From a checkpoint of a small encoder-decoder audio transcriber.
Training: adamw at rate 0.0024, batches of 256.
Data: trained on short read English sentences (LibriTTS-R), 26041 training examples.
Rows from block 2 of the text decoder of a small encoder-decoder audio transcriber, named by matrix and row number. Rows with one number belong to one neuron. Each number is 500 + 50 x the weight over its row's rms, rounded and kept within 0 to 999. All counts start at 0. Numbers have three digits each.
After each neuron's rows are labels from the 100 texts, of 14848, where the neuron reaches its highest value: "fires on" is the input token at the peak. Only what is clearly more common there than usual is listed. The data: short read English sentences (LibriTTS-R).
# fc1: MLP up (decoder.blocks.2.mlp.fc1.weight, 768x192), inputs 0-95
# fc2: MLP down (decoder.blocks.2.mlp.fc2.weight, 192x768, transposed), outputs 0-95

fc1.246:423466501456408521513530586409530539544430444515497467504476414580590548492538457502505519503575509476522511497513472526368477541549455487539510533555467449554511484383518550493473497539571489502520530497548513492473415458484516373442500483513504454528579541625461504516451434532456503500
fc2.246:525469493563520452516502458606422458475537502519469517514480439533405391496404571485529503409472535602581564559467575398531501464508507455427488507432550518470494475561504441441508523473451534474483516477364555523479540545452523592520492513468486547503479583510558528457546488577565522469
fires on: "<end>"; "so"

fc1.621:530518557476492463419506491405516470557466480463486525493482552442570460488474473511517394522446540556494602445487493559468593514587428539471530502495470467490449483459592508576533486578429514466458396408432452485489408472402477368520437510364589481601472516497418514460472565528498500443
fc2.621:484479508492500496530470521508458556466527459446525578424461466599461602559513548451516552432545480487488474568464507479343427406384524517485496534446553538572548512393428614483414468476487539501441556593540537569409560505507525534516519545590477567455442503534571492524456468441510494452
fires on: "will"; "won't"; "not"

fc1.740:437486521508439429392506589366467488560528458560522531510586556553457494436421578576509536479514525531501479447524491533522500498499507527505447534581424543583468501540592459424514498565499499535484526468487497459515440471576490466517475564542483453498520585589504453493516523478473546419
fc2.740:572487495473484513520539420546538473358551517441401484554519529547459510545573513522403517499552493416445448447538384424595516525481552583468464512474495612476566541511464544495585481492446496488516379497630530477499503530506445521444467507591429523482489418520531584493526477514550614496
fires on: "an"; "very"

fc1.17:443510505491507483473513567515580465447472456604462511470440540528490495471496453478499586539588498525515599471491397525456478496464506517460483529599431541460533455529453448473474419516527486529522462550494549521586506498513391497523427539530447453500605605538497496520494495425622495496
fc2.17:435458437659450497515514563423474512576450426456481506496520495543477613497407518537410478423501531523406481454471531551514461501573530491467548470506448430612464532428509451503454431504497518476514508507420498652483539472409492481484537535488603516533496456488544480513460501519483423522
fires on: "went"; "sit"; "come"; "stay"

fc1.169:394539555438484417569518556537444529523474394479600559487437500570449502515531487633490509446526581607481501497501480520432496488539497519474524552548453504549479449508461531491475499529548416537516527523543458482552521444456486584519574534471485428527563607527569532478446501542546481487
fc2.169:437572569497430496557543526489471403460516376510441457443500488539480559417496498508472478473518520464550543409565436544538549514514480477421537504540420417505484467487479507554660482520532373538532402449561446480613548452461420547504483587457615491531513561523429554436544386624504555459
fires on: "it's"; "is"

fc1.131:422504504499541521573485530495412436506483498511548553462496501562484576410509520530487568499582523507464542420502407461513529554507559515475407495643466538517483492567479484488472432564527488567549500523580392440603469409556498487488485558558456475533575567496476400509616512570496514506
fc2.131:556437496536476551470491555448514515480515482380532462510442456519493530523515525512429561511506491516496484478446651566451513473536385456537556562485453526482572480359570525534494501474530555511454430515463472464504519487416507508601435427399519466500504504524498556493457491460480472463
fires on: "looked"; "look"; "walk"; "gazed"

fc1.570:485554464462401558432520505551466535492472493504560512582515472510488429439450462453500513402472576601493535497489493523530502517522495536522526482531476498464536473508550401481469515550585519501499539536496373428539523531471505439568422532381570438636491602575486484435503604438559533474
fc2.570:521414513530491477397526623508508463573481558546467458489556547470496488626487498563426511573568422419493469584486484470498521507513489455535484511486484558517472472534476506512498479433472430517564481464526609550400494527521554484463538473555459426462469404494459532554463547505464429461
fires on: "i'm"; "you've"; "you'd"

fc1.684:465568565452451507358455508474458537538504468545494636484521454498483415525477475477591491440399581490501469499490491470399423492498438541493527527508475432479409498459556474511507508474514484463458464514506489490506455558453426501581478570386529535514527531601523552445471524426504567483
fc2.684:504419473467496487602450419486546417501401508450511458474453563531538521578514456442434451552551445453450476521476613584473578625559553444500417527546498589477593507500415519476450473530444490485647534549557477580448558484525518503522456457506581542491365492446458436549512505543527438519
fires on: "not"; "i'll"; "i'd"; "never"

fc1.575:490503533526535510529499528513485515495449342501526504446483462507438563373563473525509475475591515516523527504541540565462466499499590516466444466474458422456405478557491435433514462517472511551581452529536465425484477490499462525501546546391525485507508594509536488507474505435585523571
fc2.575:485469435531530400509462463544459469437546426507540509493496522455486580587551488507528512600542517507495397502430586465587446563419423463472506513440553617482604511462512558519488533476450526408477516499480570638490464516491527479553542460460396543483514477530559611528472486423481547435
fires on: "up"; "back"

fc1.245:424426526505434524509521578450471515556482539451492451569637442509449529470393572578461516447415502567493505465494551438511540569548492510480561555578406522575475466530595464468504492603585471523471508489475521464552500447481505482494520466571459460555518465522459522464516489462500534428
fc2.245:476485546452473434544573546442618356503524529575495507565500459534448500558557452503504465494587489471462399479505465439522500432511505494469499413478467528500445521553467424465445525420416501449511454464472534543468525533501463545471530552529419632593510434497573488543595541518450534482
fires on: "mr"; "twenty"; "answered"

fc1.714:455500541536470465446519555422545493507501413569466558565531548542499461485426508569509586534490510483556499424491393443545506548511436491481512533600438543535485484551521482426482453534468495561466460472481526477523446438522408492498556557554508397535556545498492486499593446514504535440
fc2.714:567541552489532451443510491494450341587541500507481462492442552541542501569441496515495562534462514538521451461567420459571539464476507547421532543476488546523504534501562547477527460494453445506414383495600513631482494512457503453491534491536465435616451493475445507517614433600482489537
fires on: "an"

fc1.735:442562565451541521397570534462550561543493531562499547431466447441534468508544497551577486577470527499532494476563327517515546514493540507508496547548444471512437496503546520447444524541489518532575431521461562506534340481519419468532508521472552454530572532563500529475460502502521431452
fc2.735:488507492442501428541476509393506560441458478551523425580543483543525582496514520532419480562526517447483491527464544534442516526470507568507541466485532523559477464483452477495532478508511403547479373422398401632559473494429558562376549491570413537459573566542411509528516513555497458528
fires on: "now"; "well"; "before"; "while"

fc1.379:410551544498506521523562546480465566465529509525576532461508443573424577524433395584482572397461557594530514504534485482444481511473502532476608552511473544542536481572499468471535479533546421527526519580615481449560509481524462509541437464524546455483472457594527512458554459525574491510
fc2.379:463509508537492530450414507514504377459473603471499448530553504583571569478511490524494468481558530474524503553485506447514443450499462519547471445462466502500556480536467478468594433489545537502462537481549490576469626538539437518578472386482470460527518563429414542539524558503541411467
fires on: "it's"

fc1.552:441559550458410472540559497530517511441418474525552578581481506577489483554446481544469533458515551607492505427552494472450498468529457510396606519494525468468421407529559475443488574494557474509464531556525507484527525456442563505545485505448503399576548593560567494444479500502547473409
fc2.552:615451467502550492541451478526525463581540494457501422473628575525550511499437568427503402556518520534596511532499414451501497396498462516530472551597471566406544514509462509608539359490560463531518483482485461510443546522505519525534465488504428452521477438481453521520460506594501417465
fires on: "it's"; "that's"

fc1.121:514582553516444526679565413503510489563481516522518507465426442487480501471563454539570463592485540545538527520467424499466508568495450478501519502499531545465522451472480483485567528494437450492533398408468531462483373457455504495573452407433547563494423488457501526457531456495567482523
fc2.121:543515501492487474400456589467434500460590479490497511453502421544465515461455651455441563465569567629511527443577540602522475454393459557503451499528532463541484416551463450458486508548557487559508533462594380504509580478496429564430625585453415503579482551556596494479501453441488484509
fires on: "now"; "on"

fc1.693:526537485567469516537542471414428545526528486511457437432385582552511365511464435487554535491524476481537578518544440449495509534511511579428502548597480467569459512494486528487516429519454519525468463555518496412530422451520550572488389563507547440449455527554573504480458399494511489502
fc2.693:543463514439527434518467574546521516552462520491491436504503465441576537474547572416533443451450496481561429496590565576499545415422435477555569566538462410471522451447453545565479524456518562485507502492378521468456527484518372530512514504519428493558445495554572600493532535409499624541
fires on: "you"; "'"

fc1.126:374548514514514444601567470497560539441448469499525553441431439449442461537572389612558551520474504534426523552495424540477377527543534523517529539492499474534490486477503560526467516536472471499491488542520461500452459438391484491483592509414582422473490510492545526505473520521607473539
fc2.126:471481482544538547457436512507438509442441575515460500571502502529539594449404486508466561454457440458527533498405468467507515562567516522453460452524459440506498632521488434418464579472496540513536516513435553449514645489557504511562529449609512531570504512401504446580539494518486516565
fires on: "in"

fc1.142:456595619429460524520481548519393491485527471483541516469480496592436493401443469526574520426453582517570498488545560498480534503466471522455488560545436510486477431500544438417511431540547463565504497508520447472530532482538393602463478517505553488524477487545551512446561518524565605465
fc2.142:446497551568433439518492496423496473500606528475514473519516488524551549459566534590484506593540507477476553483539530593558490539552503598559496584454442529522599524554526537432457478526524500546529558501525435409587489424476485444494546392518523480520508531483439495450529528428523466515
fires on: "it's"; "she"; "it"

fc1.727:478548528450554477522567496483552491446434479482552531417528412555587476575520434514568518505375499436463514529520498559482447574562525571415545499524524444535452462437528552491527509493490483498489441520518501457462472483361532478442504488523626572476560552496541513539474454482552522502
fc2.727:445448446522452532534482521571589532459477486569538409544528483490517530548532522457476530532544446505527406491494469438493469570552492551596488454461536617453581616434486418345433486569460605468526457459555480427514480516560495472536519411501458563527544431463489411570482475461470438578
fires on: "in"; "from"

fc1.47:406470524533385451406491626446492495584406451496482538499535470477472487491524475498482522525548536493462560461540472485489513548615482482521515488520367484557396517425558492474517458594454483503542481482497484417485434455528485401477446442466505482510571609538407505505541542514443573510
fc2.47:514507473465541500528450408571582471340573475501490468504516513460552443563479513487465456530484560494462442549446538498500542580496494492544545548572585595430595530455480582540546414525499451528442474499549448582486610527511531548473543471499487471508430489506520453549485446529508466472
fires on: "not"; "will"

fc1.69:460486539495428454402483551428434441581492381561519583521531515547473507462429482549525512470477525520522541474494552423484489544551472534472562544519435571611421489510522511452510408525466497536527494457470502470522484509504410494529435543556522470542462586516480521509563482493511559487
fc2.69:580479489458509524457496432548477414456454506559448451480461578523490584525511476422501527603462479519553465486499441426554532456463548509449462483517550489451485518570445507511532462456537568455434458502612588544507500530571557554538507440539445539600459425485520554536573537568458523524
fires on: "an"; "good"

fc1.677:509562486527525462556592460398502477516499519603544531444471463470561487486516408501528489597523508420557523474500412463433574622557494569533481507486517516499496503544529488475559459508457457535545427494599501464525351476544460454526419509469601520487545511491444416575494443517486489512
fc2.677:467448487502465551442419561534593595405459602451454494548581479475464526505507518565485467514430480552420451507540611583542510445435532452500517445442526496494555490533524471455458567612460510515535502492355476494492527503469482574475529522521454447498476502579435513446534597429460537499
fires on: "now"; "why"; "arm"

fc1.15:461636553517494383540531529551509468419472413520563555502491565498521478554459445532526452463509540543551568450530547502488536499583462508421592557560438515487576412514500536545617522528524409563504400471488515514590494447409470542543478507435558439556534520460526545454447473616555478433
fc2.15:550491475499489491438533460480523557573510555458501566508512570551506559496495481526531498499543433513592454521498390492457467419396477460514556516513511406533434497532507506543503507413497552420470575487511515617445516483550512476483442546446463504374484469556570556480535517476474504443
fires on: "will"

fc1.165:574513534534488572625658440506494535512488416466469497466428441573519438543471452493523523463473552558611552508531467500429519529480443533417500521487482431456450460450516532531536436589446484475430451435453458480460474532447539582519554454453537543561473571475537531485500472473605544459
fc2.165:524476463539529390490445518471491490503507444545483539605519597445492484485456517450476493538534479419442552466443628445487492521536469508540513488515482586457559500553509521490505546534516460444540482475453589556497513459505426443492467531480481572506437453522538534547559475408569456445
fires on: "you"; "'"

fc1.582:549566500537534437540430539519557492539442493528520517586454506453503552442519536534490449571566519497474506496512478488527411510561526512455533475583485462463456464506470428530535477611485496529581433474438495480517433442440433392482448483470425510511598544492468506561542502480610450513
fc2.582:521462461534538464506419590457484524627464433466532494529437520556523551475508580429418627487592498532505414451451569531489470439442466478463527482413495520525586545402464459497415466526537527466469497529416563586507502501478437449521448476512468556452596558556534478567439470396534494449
fires on: "looked"; "feel"; "knocked"; "look"

fc1.340:412459447506432524480539567502535589537483542484470536492505520444441463501513532452552564547514509478476508473516475419558503596523435462509542532555419521584512506492606526465463495565577491509473508512491537480500423458523529447499393529552496429600553493595498517520497535506510607466
fc2.340:508446364508560537429514513476557450450458486535542481549536492518514517518544500498462514518476485491512519505506526571418549448454486432442471434440476575525607535450430579519468585440454457533529428473438576480505578547601443404577600519431510499467518515470494552466464496439496471522
fires on: "mr"; "answered"; "replied"; "very"

fc1.636:525647572482546474483483458503520461519523463582538580436458446515530429451480444481494468453539568479623551485492417494485488571502524563508466511440536505377457464599587472455567499565485479512496424514556504489501415532533447499589450521417518482541481545533526514532484500478549519457
fc2.636:398538470508471472492482566560487435519431513426518511605446561448517486497525453557495556469524490475458493383506521450595530508483510502458562496574424474556516521578497462499525583457587452552467543449444465554596540491483516541529502612514463467515518461468564500544547393533475543480
fires on: "tell"; "why"; "got"; "want"

fc1.311:395491508441567471551532607423493467437487522515504379471491490569448513494381441514564530498490537454482560497523473521462497509485503570473463511480483595563530536610514447383497406565498492534575503472520510435546490501538476505454459507533495499533533564504424377482515503499574567558
fc2.311:566526630475442518542480422492478502450460470512439406578511487479562588493526478511514546392594515400628524592526459505434473541578513582523553529535494472483529463602533520485573392535601415562562449437574469405515461495510521523539472474509504462530503549543438556482538517587556480544
fires on: "chapter"; "stood"; "peter"

fc1.29:474615494554559444523426530462526484496483509536483488457505490561625530448502564483554526560524508449490558461514435468430488535548499557490487490622462520515471509509483463460557443572486484545543444457475467450463531425471450448469450553458394538462655523432392442607536409528470539521
fc2.29:425501560431445496580486550454538514574452453439463478462456479561475461498489478448439449522459504401488418396439549488459572514563533528483521505395395487559493469363549474478471557653487534535570468464504502440555417457444470534474463470502499582453532530551487523461469407457508511455
fires on: "looked"; "few"; "eyes"; "look"

fc1.631:488497491486475455552594428590440529489441474504502460486442561534540561509513469568420488390513501586543450445525483487527550582529523575328469520535507518573463452523521508460530529506496455625540473436575337518503516497495519565507533532588449467529583541601586454469539414525472454476
fc2.631:583449502407547493515513414553492539491481545543596430420397514526557528547529432522451495438491519517443497557519455487575434568424509431376495482464574621487577473455479436556513526435487490469465434454501458496447499511531493515528527502561485611547518477573577485507491327457469517504
fires on: "<end>"

fc1.181:435538567515448468534501510464496512412552457504531497512493493565592461566553413497577593541471498466519546475517504526503449518527492578478513544572492505529483535461452514423525485514467512524508436495617481464509484428423466547481584503434541456495557524479439476593425447447539607502
fc2.181:548475475557586473451581500490514559524426493467523555561517616539490462513414545581438478496439461491491511470428629534526439451513483528574544505475475522487494516596544527554508534450503452484465547507440475467513542441472504504540590502433564551505487541463623541438538618430498425480
fires on: "went"; "put"

fc1.669:435558610422481545551548464478473565463551485457560562423482468548477519550479410497530538415501537589457539486502405492399488460447492514496477543461542494447420480453494480479503526517480523485445487534538505466495494508456526551485502528372575443486482604561569475406427577481602572465
fc2.669:552409403510449497503417554507532459608443603488425379619585480493499520552404572443448418553466479478509500505485619528535563468472470461582511492514458463561554525533576515425517490497459510496586497408400429507448541502530489455478477446531449530521470526484399512541580482514497439511
fires on: "it's"; "mean"; "'"; "is"

fc1.251:466589529509502448433492571497526496552451430522563538534574476454502475484461495568530475524434556524466503445519567555532503548669484539529552527519474486519431478534585508503538515526499459484466449470455383469494439472388481428509471558390605483585489566490485581415498526473486508479
fc2.251:562557551468522491414441490500566486523548524497511558439436559490590586505572541356540541501578479495515522588491531548411435468408475490518494511509547496456564477509386441522343476419456590466516483551569483520452544517522475538441493500420557557534490505483467454495421449443513415514
fires on: "will"

fc1.612:405485524612529450431471534450458450541481381507554495475487559474514519438534488569579514553533548530455586381534504559514496553563485544485465575598467516555467456497481480437520445518485434569483440464499442474524469407490458444478571590472474445494623567456472452545450515476504480489
fc2.612:476558634563403404484471517572456463484513387533471534393607578637473550449520528554508489522467540511534474467608573531449499457580462470523567542494515434494503427443505509483469572478522510507492489530562530520510487499552471442496468528423583505483513504477575579425429586557527457485
fires on: "looked"; "look"

fc1.101:496584517455476539585494503541444521503519441429573488459456454616525562453512493483546511457525560509556474511593589557407515429467513518429524550488479403555503464474468515488491475508619478514541529515523472473537518410538517553390488509528559544508504551494515511487489385514525607526
fc2.101:447487429534531470453511557454412492488563452501477553434575555416411423524553558549517474510477523518336445460510517471646465532603515440520464532440488506543545570518573493437455502427464549497474538514495473461483454475528444541536564519456528515477458460515528444490445599473447463520
fires on: "<end>"; "this"; "it"

fc1.252:461466535483462521490501485445475457510497452483365411463459505531454515543454485601506549589534504505568610423512436530498568627501505570478438538518432543539483460533602520466557530526474442548570426457535419433552471447520490578470578504546553420427490498499440529501523474521523499492
fc2.252:565490555503529519544552444501477569448537435553513539535512562464547402426570501465484526557588565525457497446511492493569477520502457495564494423523459605540492502522466514459403454507517470578422498492569399485550512496441455497553595539488485407578499490502484486571438448457525382544
fires on: "<end>"; "madame"

fc1.164:406564547525464492528489549525505483480481431528456553474533489501581539529507403578418552547515509431478485458571477520468525517534486576540542526470424553551475467468573565495543482483463441555532413446541451376520435514441487451463537514482584482505581621528481555440508494534458506589
fc2.164:480515508507573589460386470460491466532540536448517571477505496489453503619507541419527440499495471575417524523415489472493431584482467468542561505551513470501598428437470590531421588489449537451464517613490617588456587552482464566462544546460512507524451453417559532484366557507556500474
fires on: "will"

fc1.720:447599458504497492530557457502478517490439499599550535537429513534489478490513458545508539486532579572609497427550422467511551539556525491413526566533462540441463434567530507451469463586573462588537481512579496447580473470524535461556451562432519395532547574557570520476476518542672522522
fc2.720:495450519455530478479512560535497550541544500453498430506466436513601470498500482516459579502526503533432530563504506598438493416392497376441484475429378579463568468471433592560532438560513476480516479462493532555525660537494494496476611427516442429438599446438522551595434451467611462496
fires on: "tell"; "come"; "go"; "see"

fc1.687:428606545485535418565596377563430411479400483545548510509402492499497489561490372607512447505496569515502539438526436497479509544604489471501551502507536425440484468596513539522562496471533424511560486505526444491533481492417506533552553423484529476542531451408511514530585503561574486522
fc2.687:472562455472490499460519539445467473559442530543421494483480490555511641430395480543478609548477427506595498530506438419448421476465487480532502445540516402485435551513508508509441477421531542453511570553433544394497562488573522509516403564497550471444488543493519518490582490510500593501
fires on: "in"

fc1.143:482586547458546415583513482504470459499553439481597469454468533494501476468472493495461504442474572544532503473547560508505533520522451563381556574544468579449544373518439499540536502627565381509546458449508475512605515448420479505496443448456554424573622549488462549438533519535624481450
fc2.143:562467461554416538423469520490622554515473565481428541556499447561527495576572544499491520512519408506501481565467451514527458478433516466543465456455520455515436583485537462594434451449452595495535489532458577554409415551549539550458465443537478522442493491578467453562561479485444470577
fires on: "it's"; "you're"; "we're"; "'"

fc1.394:508609540452543387524521496429532487519483466498543528480493471479551515402507439457576448498493533497483520514514476548534558531501537470441595548583487532433541436544506467502491483601510397475571467458460500512507394428466472369475438503409520548490568502463447555441493425483633463455
fc2.394:536512561437489410463582481487550462450378453426517467479440581528571533463544478522459458473553512434477541475463627564468495435377498562502505505566442523516572495528506426478515454480478451490592519528499552338545543442568510568435475419464600484538519520596448563470563435472544487532
fires on: "now"; "well"; "so"

fc1.679:469472493531443514472521598475556464498515524469422515579554414525468521452442540566533548500473508559563552470510457430476502521493474520487500545544351521505452462507588487394522522504575505593452473501466585391510530486482508485486457541511460401510491523592516519426537488448515558467
fc2.679:491449448454576430463538486489637436354450550555512523532600456466498547455468551491456487560442460486468492509535507515498473540452450412459504455516464573514497476489489452507488607460484490475438453513441597500499570516487439462449524571562450532598596456490494521529526515419501573477
fires on: "mr"; "pretty"; "very"

fc1.568:500596504468499460407455634564568525501486476455539555530589445451528552576564419514473522551414485490541460479510595428509500512669563578478615495453447436485463497450483533511565515408539469509558380527519526444493495472475537477455549472432518464467565521504470539450477471490480467537
fc2.568:507522483621601429458484545512479455576556465437578546487515528501456519633556430478484529509448496556475535502520541519493457506536524504502590503503479521548551466502481472519496571449380509473451461531534473478437445465426448466530460523437541586526431503483513516470401452438501503547
fires on: "will"; "shall"

fc1.733:495439528540522473467501517445465542675550486469513528463502566445509428481433467511485477470558507488469513436508475493523516595552418552482504546506499558557493470465605512514519497570442440496460420447532412470514449520478479449522487587476528358536465516509539490471474537554428524430
fc2.733:538544478588416469508417486515549470370427484532511562546460533588555593545581507477558466544456461494516494565512486556487436489467510480506482553461527438481453518534394457495423489443487569495520535608461465536415566459512462521489533461469508628512542503540485408504549458420498428530
fires on: "i'm"; "i've"

fc1.560:481448520531519424424469522452365447604538449497577524482508526461470513381454476468493512496556529479474539483480579514534522467590582550371431483500413539548465466542469484432514373548453506520575495398539396485522511456577445422492418583491530467522492567445486452516513518540504543498
fc2.560:577495443469464533449542472457536514403508595463484441502485461587516461532462541493441473543480528505548505477514467480476592433516469446542488491516548400457473538476535536516500515461542511539469518494594444458459595481563587632513567425591597460561519566459487502433461601503513550518
fires on: "walked"; "right"

fc1.702:432477496531489470434501582456555577504567447554473539590508513534471515425420517568447598487571487538520466467494422409520467560510495520494532548534469589578495482504573431341527456527492502558461518442518523454522488414528477471523497563596476439522508536509498450503554483482522573439
fc2.702:498511447533504487447609417523604451417495550489440548461497512606456551556518478523486554477479451527428446501517407551517472476392545442436552516529537553444627506546479461508516562412451501425378521539563542504453472558430440455519490542531393550540500466532583525420580459478551646494
fires on: "an"; "very"

fc1.633:418550534458489475436477609507550571523468459483499485496525463525553532499543553581533551510459545567504452420535568584413487546588514568512530559523407432507471457466542517486545562541627412524585441492533470424531449423418511407518509500437427511495535447576478532439456465519513597503
fc2.633:550585464607537484569474505496430521476552449479533466503455505521533558370547499424536472460503549489532530553557533502491453458541581625433574452585517480486529451507488483470541556571533524507538486407541508456521460497436467447496497569422428542462595492503483512476422473447522470492
fires on: "will"; "asked"; "would"; "should"

fc1.240:472581507447472551416565490533489562507495470581512517487518519543566525558523547524581528435486596455544470466505459519470446575525492505445482544594524427436533455563501503514483548537592464488506548553661419517503520476527467426589507529411534479528496526544534550517419457480471481444
fc2.240:529448479520495488504528506476518574475487559470444441460532453487500429468525444558450490398446477477482499523574512550464527505446545514481421582571473551547457467498461567500529422532392500521526421430551478454515476497543540568481541574556507511490509497576478548555510478587496514614
fires on: "<end>"; "we"; "for"

fc1.519:420494538514478494473476658488517509464538390554486539520533480517508445505443538618460626434549535489512497419487445412479448586560440525539498505599464598550532497491542517418550500511526495532459516464593481469519490487499380497465488598502479413518486495554495538542473500474462591523
fc2.519:638443518537552425522471470531495473542500522450542461521555570591478437539489504489493450506489481527527499547479492550585525455521496530477600459489520479520550456514489492540524487506424482502511450507434512510483454448532499521540456468419495533521438500527483533450558568580512452534
fires on: "an"; "was"; "were"

fc1.521:388452507592417516486515532515477508520452472482412472503566474565417494518437460553456616449533493518464559455492432442515519533484514570487493559526407590628485478441569494407482516502442511587464481488495470435510485472509507525475513587551536408506501516578464475458463483532489582489
fc2.521:545510426472553552436529357452557383555512449494467590515485493531565512510512569500532410578498508568501468558471522569523418486435492420435489496468542504374582517370459544581499549463479518446421497425535490539468518502571442498509494580400365426499513562498547545482491501427499524472
fires on: "mr"; "an"

fc1.482:479526512469351535493470473468487541556503502466424503508487469555432381504414478511533507473505503573554584496537479489360531444503433491465495603486418469488431481446566557477513478519531504537463480554522513502551508539495490646561529585418523428531442554566499564407483485510549455427
fc2.482:563467459531511506509409482518481411538458487529410463515541524485495503556429592423465437461521556468376596515431549543514426596519521529523394475564536552515575517492621462531490481520460556449510540460551398590420522497514427502532440528514388554440395568508458444588456456417546474511
fires on: "you"

fc1.657:387447490418449409497539575469440499536522431476562488485544530519511534539566505507444501499554536502514494436503509394393542488559545481504492536464459468560383516449523537481473429498511422576554462490601500490500457509462581492430475510548524450478607571597586450537422482549452515502
fc2.657:523599476526495486542389488493543514510533483557593513539466492520474408571466601452531519497527494499480437491491504494483415526521542408492534541486549475545487480358496483447488520555523512479428487463598426501484410504498418560452507327447518524530500481519454546542403440510525498460
fires on: "<end>"

fc1.138:496568538435392520466522451532406555561496459538530609510515539534476464497564531505538524492477530574456525462505497455483483524559465527521486514504499443466367497412633468463456527550469449487482359457499499474498438515480435488501519566393485480522534554519544473467460542443510557435
fc2.138:479524506376453418472416533453552467445466520454442513498469574397533467572507477495484579549575495419528535463485592528451546609544490530443465466508539603473555556471463495473530418562529465519564485509553424535529522490524501461480509527491571470549469484516418502568462498491555499515
fires on: "not"

fc1.663:539621491546485541453525497513540530462496508538522602489481509509494474418465482493550542442461518616482520491490455507516478516490499538454503508498511503431513471530574389430466535530515543521439502538486512386531488438497449496537436629395594466567484592518492430418510530425611570476
fc2.663:493399468530547451494456539544470490619464493535557430473511500466516537625474480550429523597540481451516466541474480454503530541502527423497524468513491575514490534571445515556543522467479388521553459497473559606453510521545534391492506496613417515466540457514552540566512503576474447487
fires on: "i'm"; "him"; "going"

fc1.443:515521486465439487568510484462484492524528532496417387517400457598521515425474510449572571543546496478587500478581477530467591483475483536415476582518473483527546486511488540491472494512634468570542528497510435484546515464553509533374491514556535472500571497536495490485507343534530563482
fc2.443:548502503498539530520546487486457519482510509401496555416505500420343405532504461561536469531488477555365581564461499412542420539511459445463548456453489543515471501476553458483494521467422505436474502455465528540451499519482415468605531529518507518493421493485546451499439566493581483488
fires on: "<end>"; "harry"; "sir"

fc1.202:504531480461379564583519479473464513493417532463363417470472474612501455478447546466602532525482516522612580493556499540441591504476482581493438521549413453472518497483447459498503539584528492545565493505478473422553510488541500565426485494501522478539501561570419534462497424510531574484
fc2.202:526539520506577467498495470472522537534595492421492517387439539419428406550504558486516522550550492514438569486492502480516466547511474493559555460485548531471508522446550501546522566466494493439454446563496532537417576547478447413552478589446468495477542455498549529487423455495518504468
fires on: "you"

fc1.285:493590558453522453579462521494442511457557486509568498483468524496505491455428495461503530496521543490478565470521525518515551510476426530395519534510458549428555385532437509534508519655582404503541406462493505530587533469509379558508492466476544488524573520431449572461499501540629507410
fc2.285:559436439569445539433522476506559540471483572478479534507439454513532500555536524474502500550531387492484508588451445497532524497473553477533459457497512462554464565474559469602433495439436596496505550545486569531404465597492532566458487459554473498439498458553472460558556492513465498616
fires on: "went"; "walked"; "we're"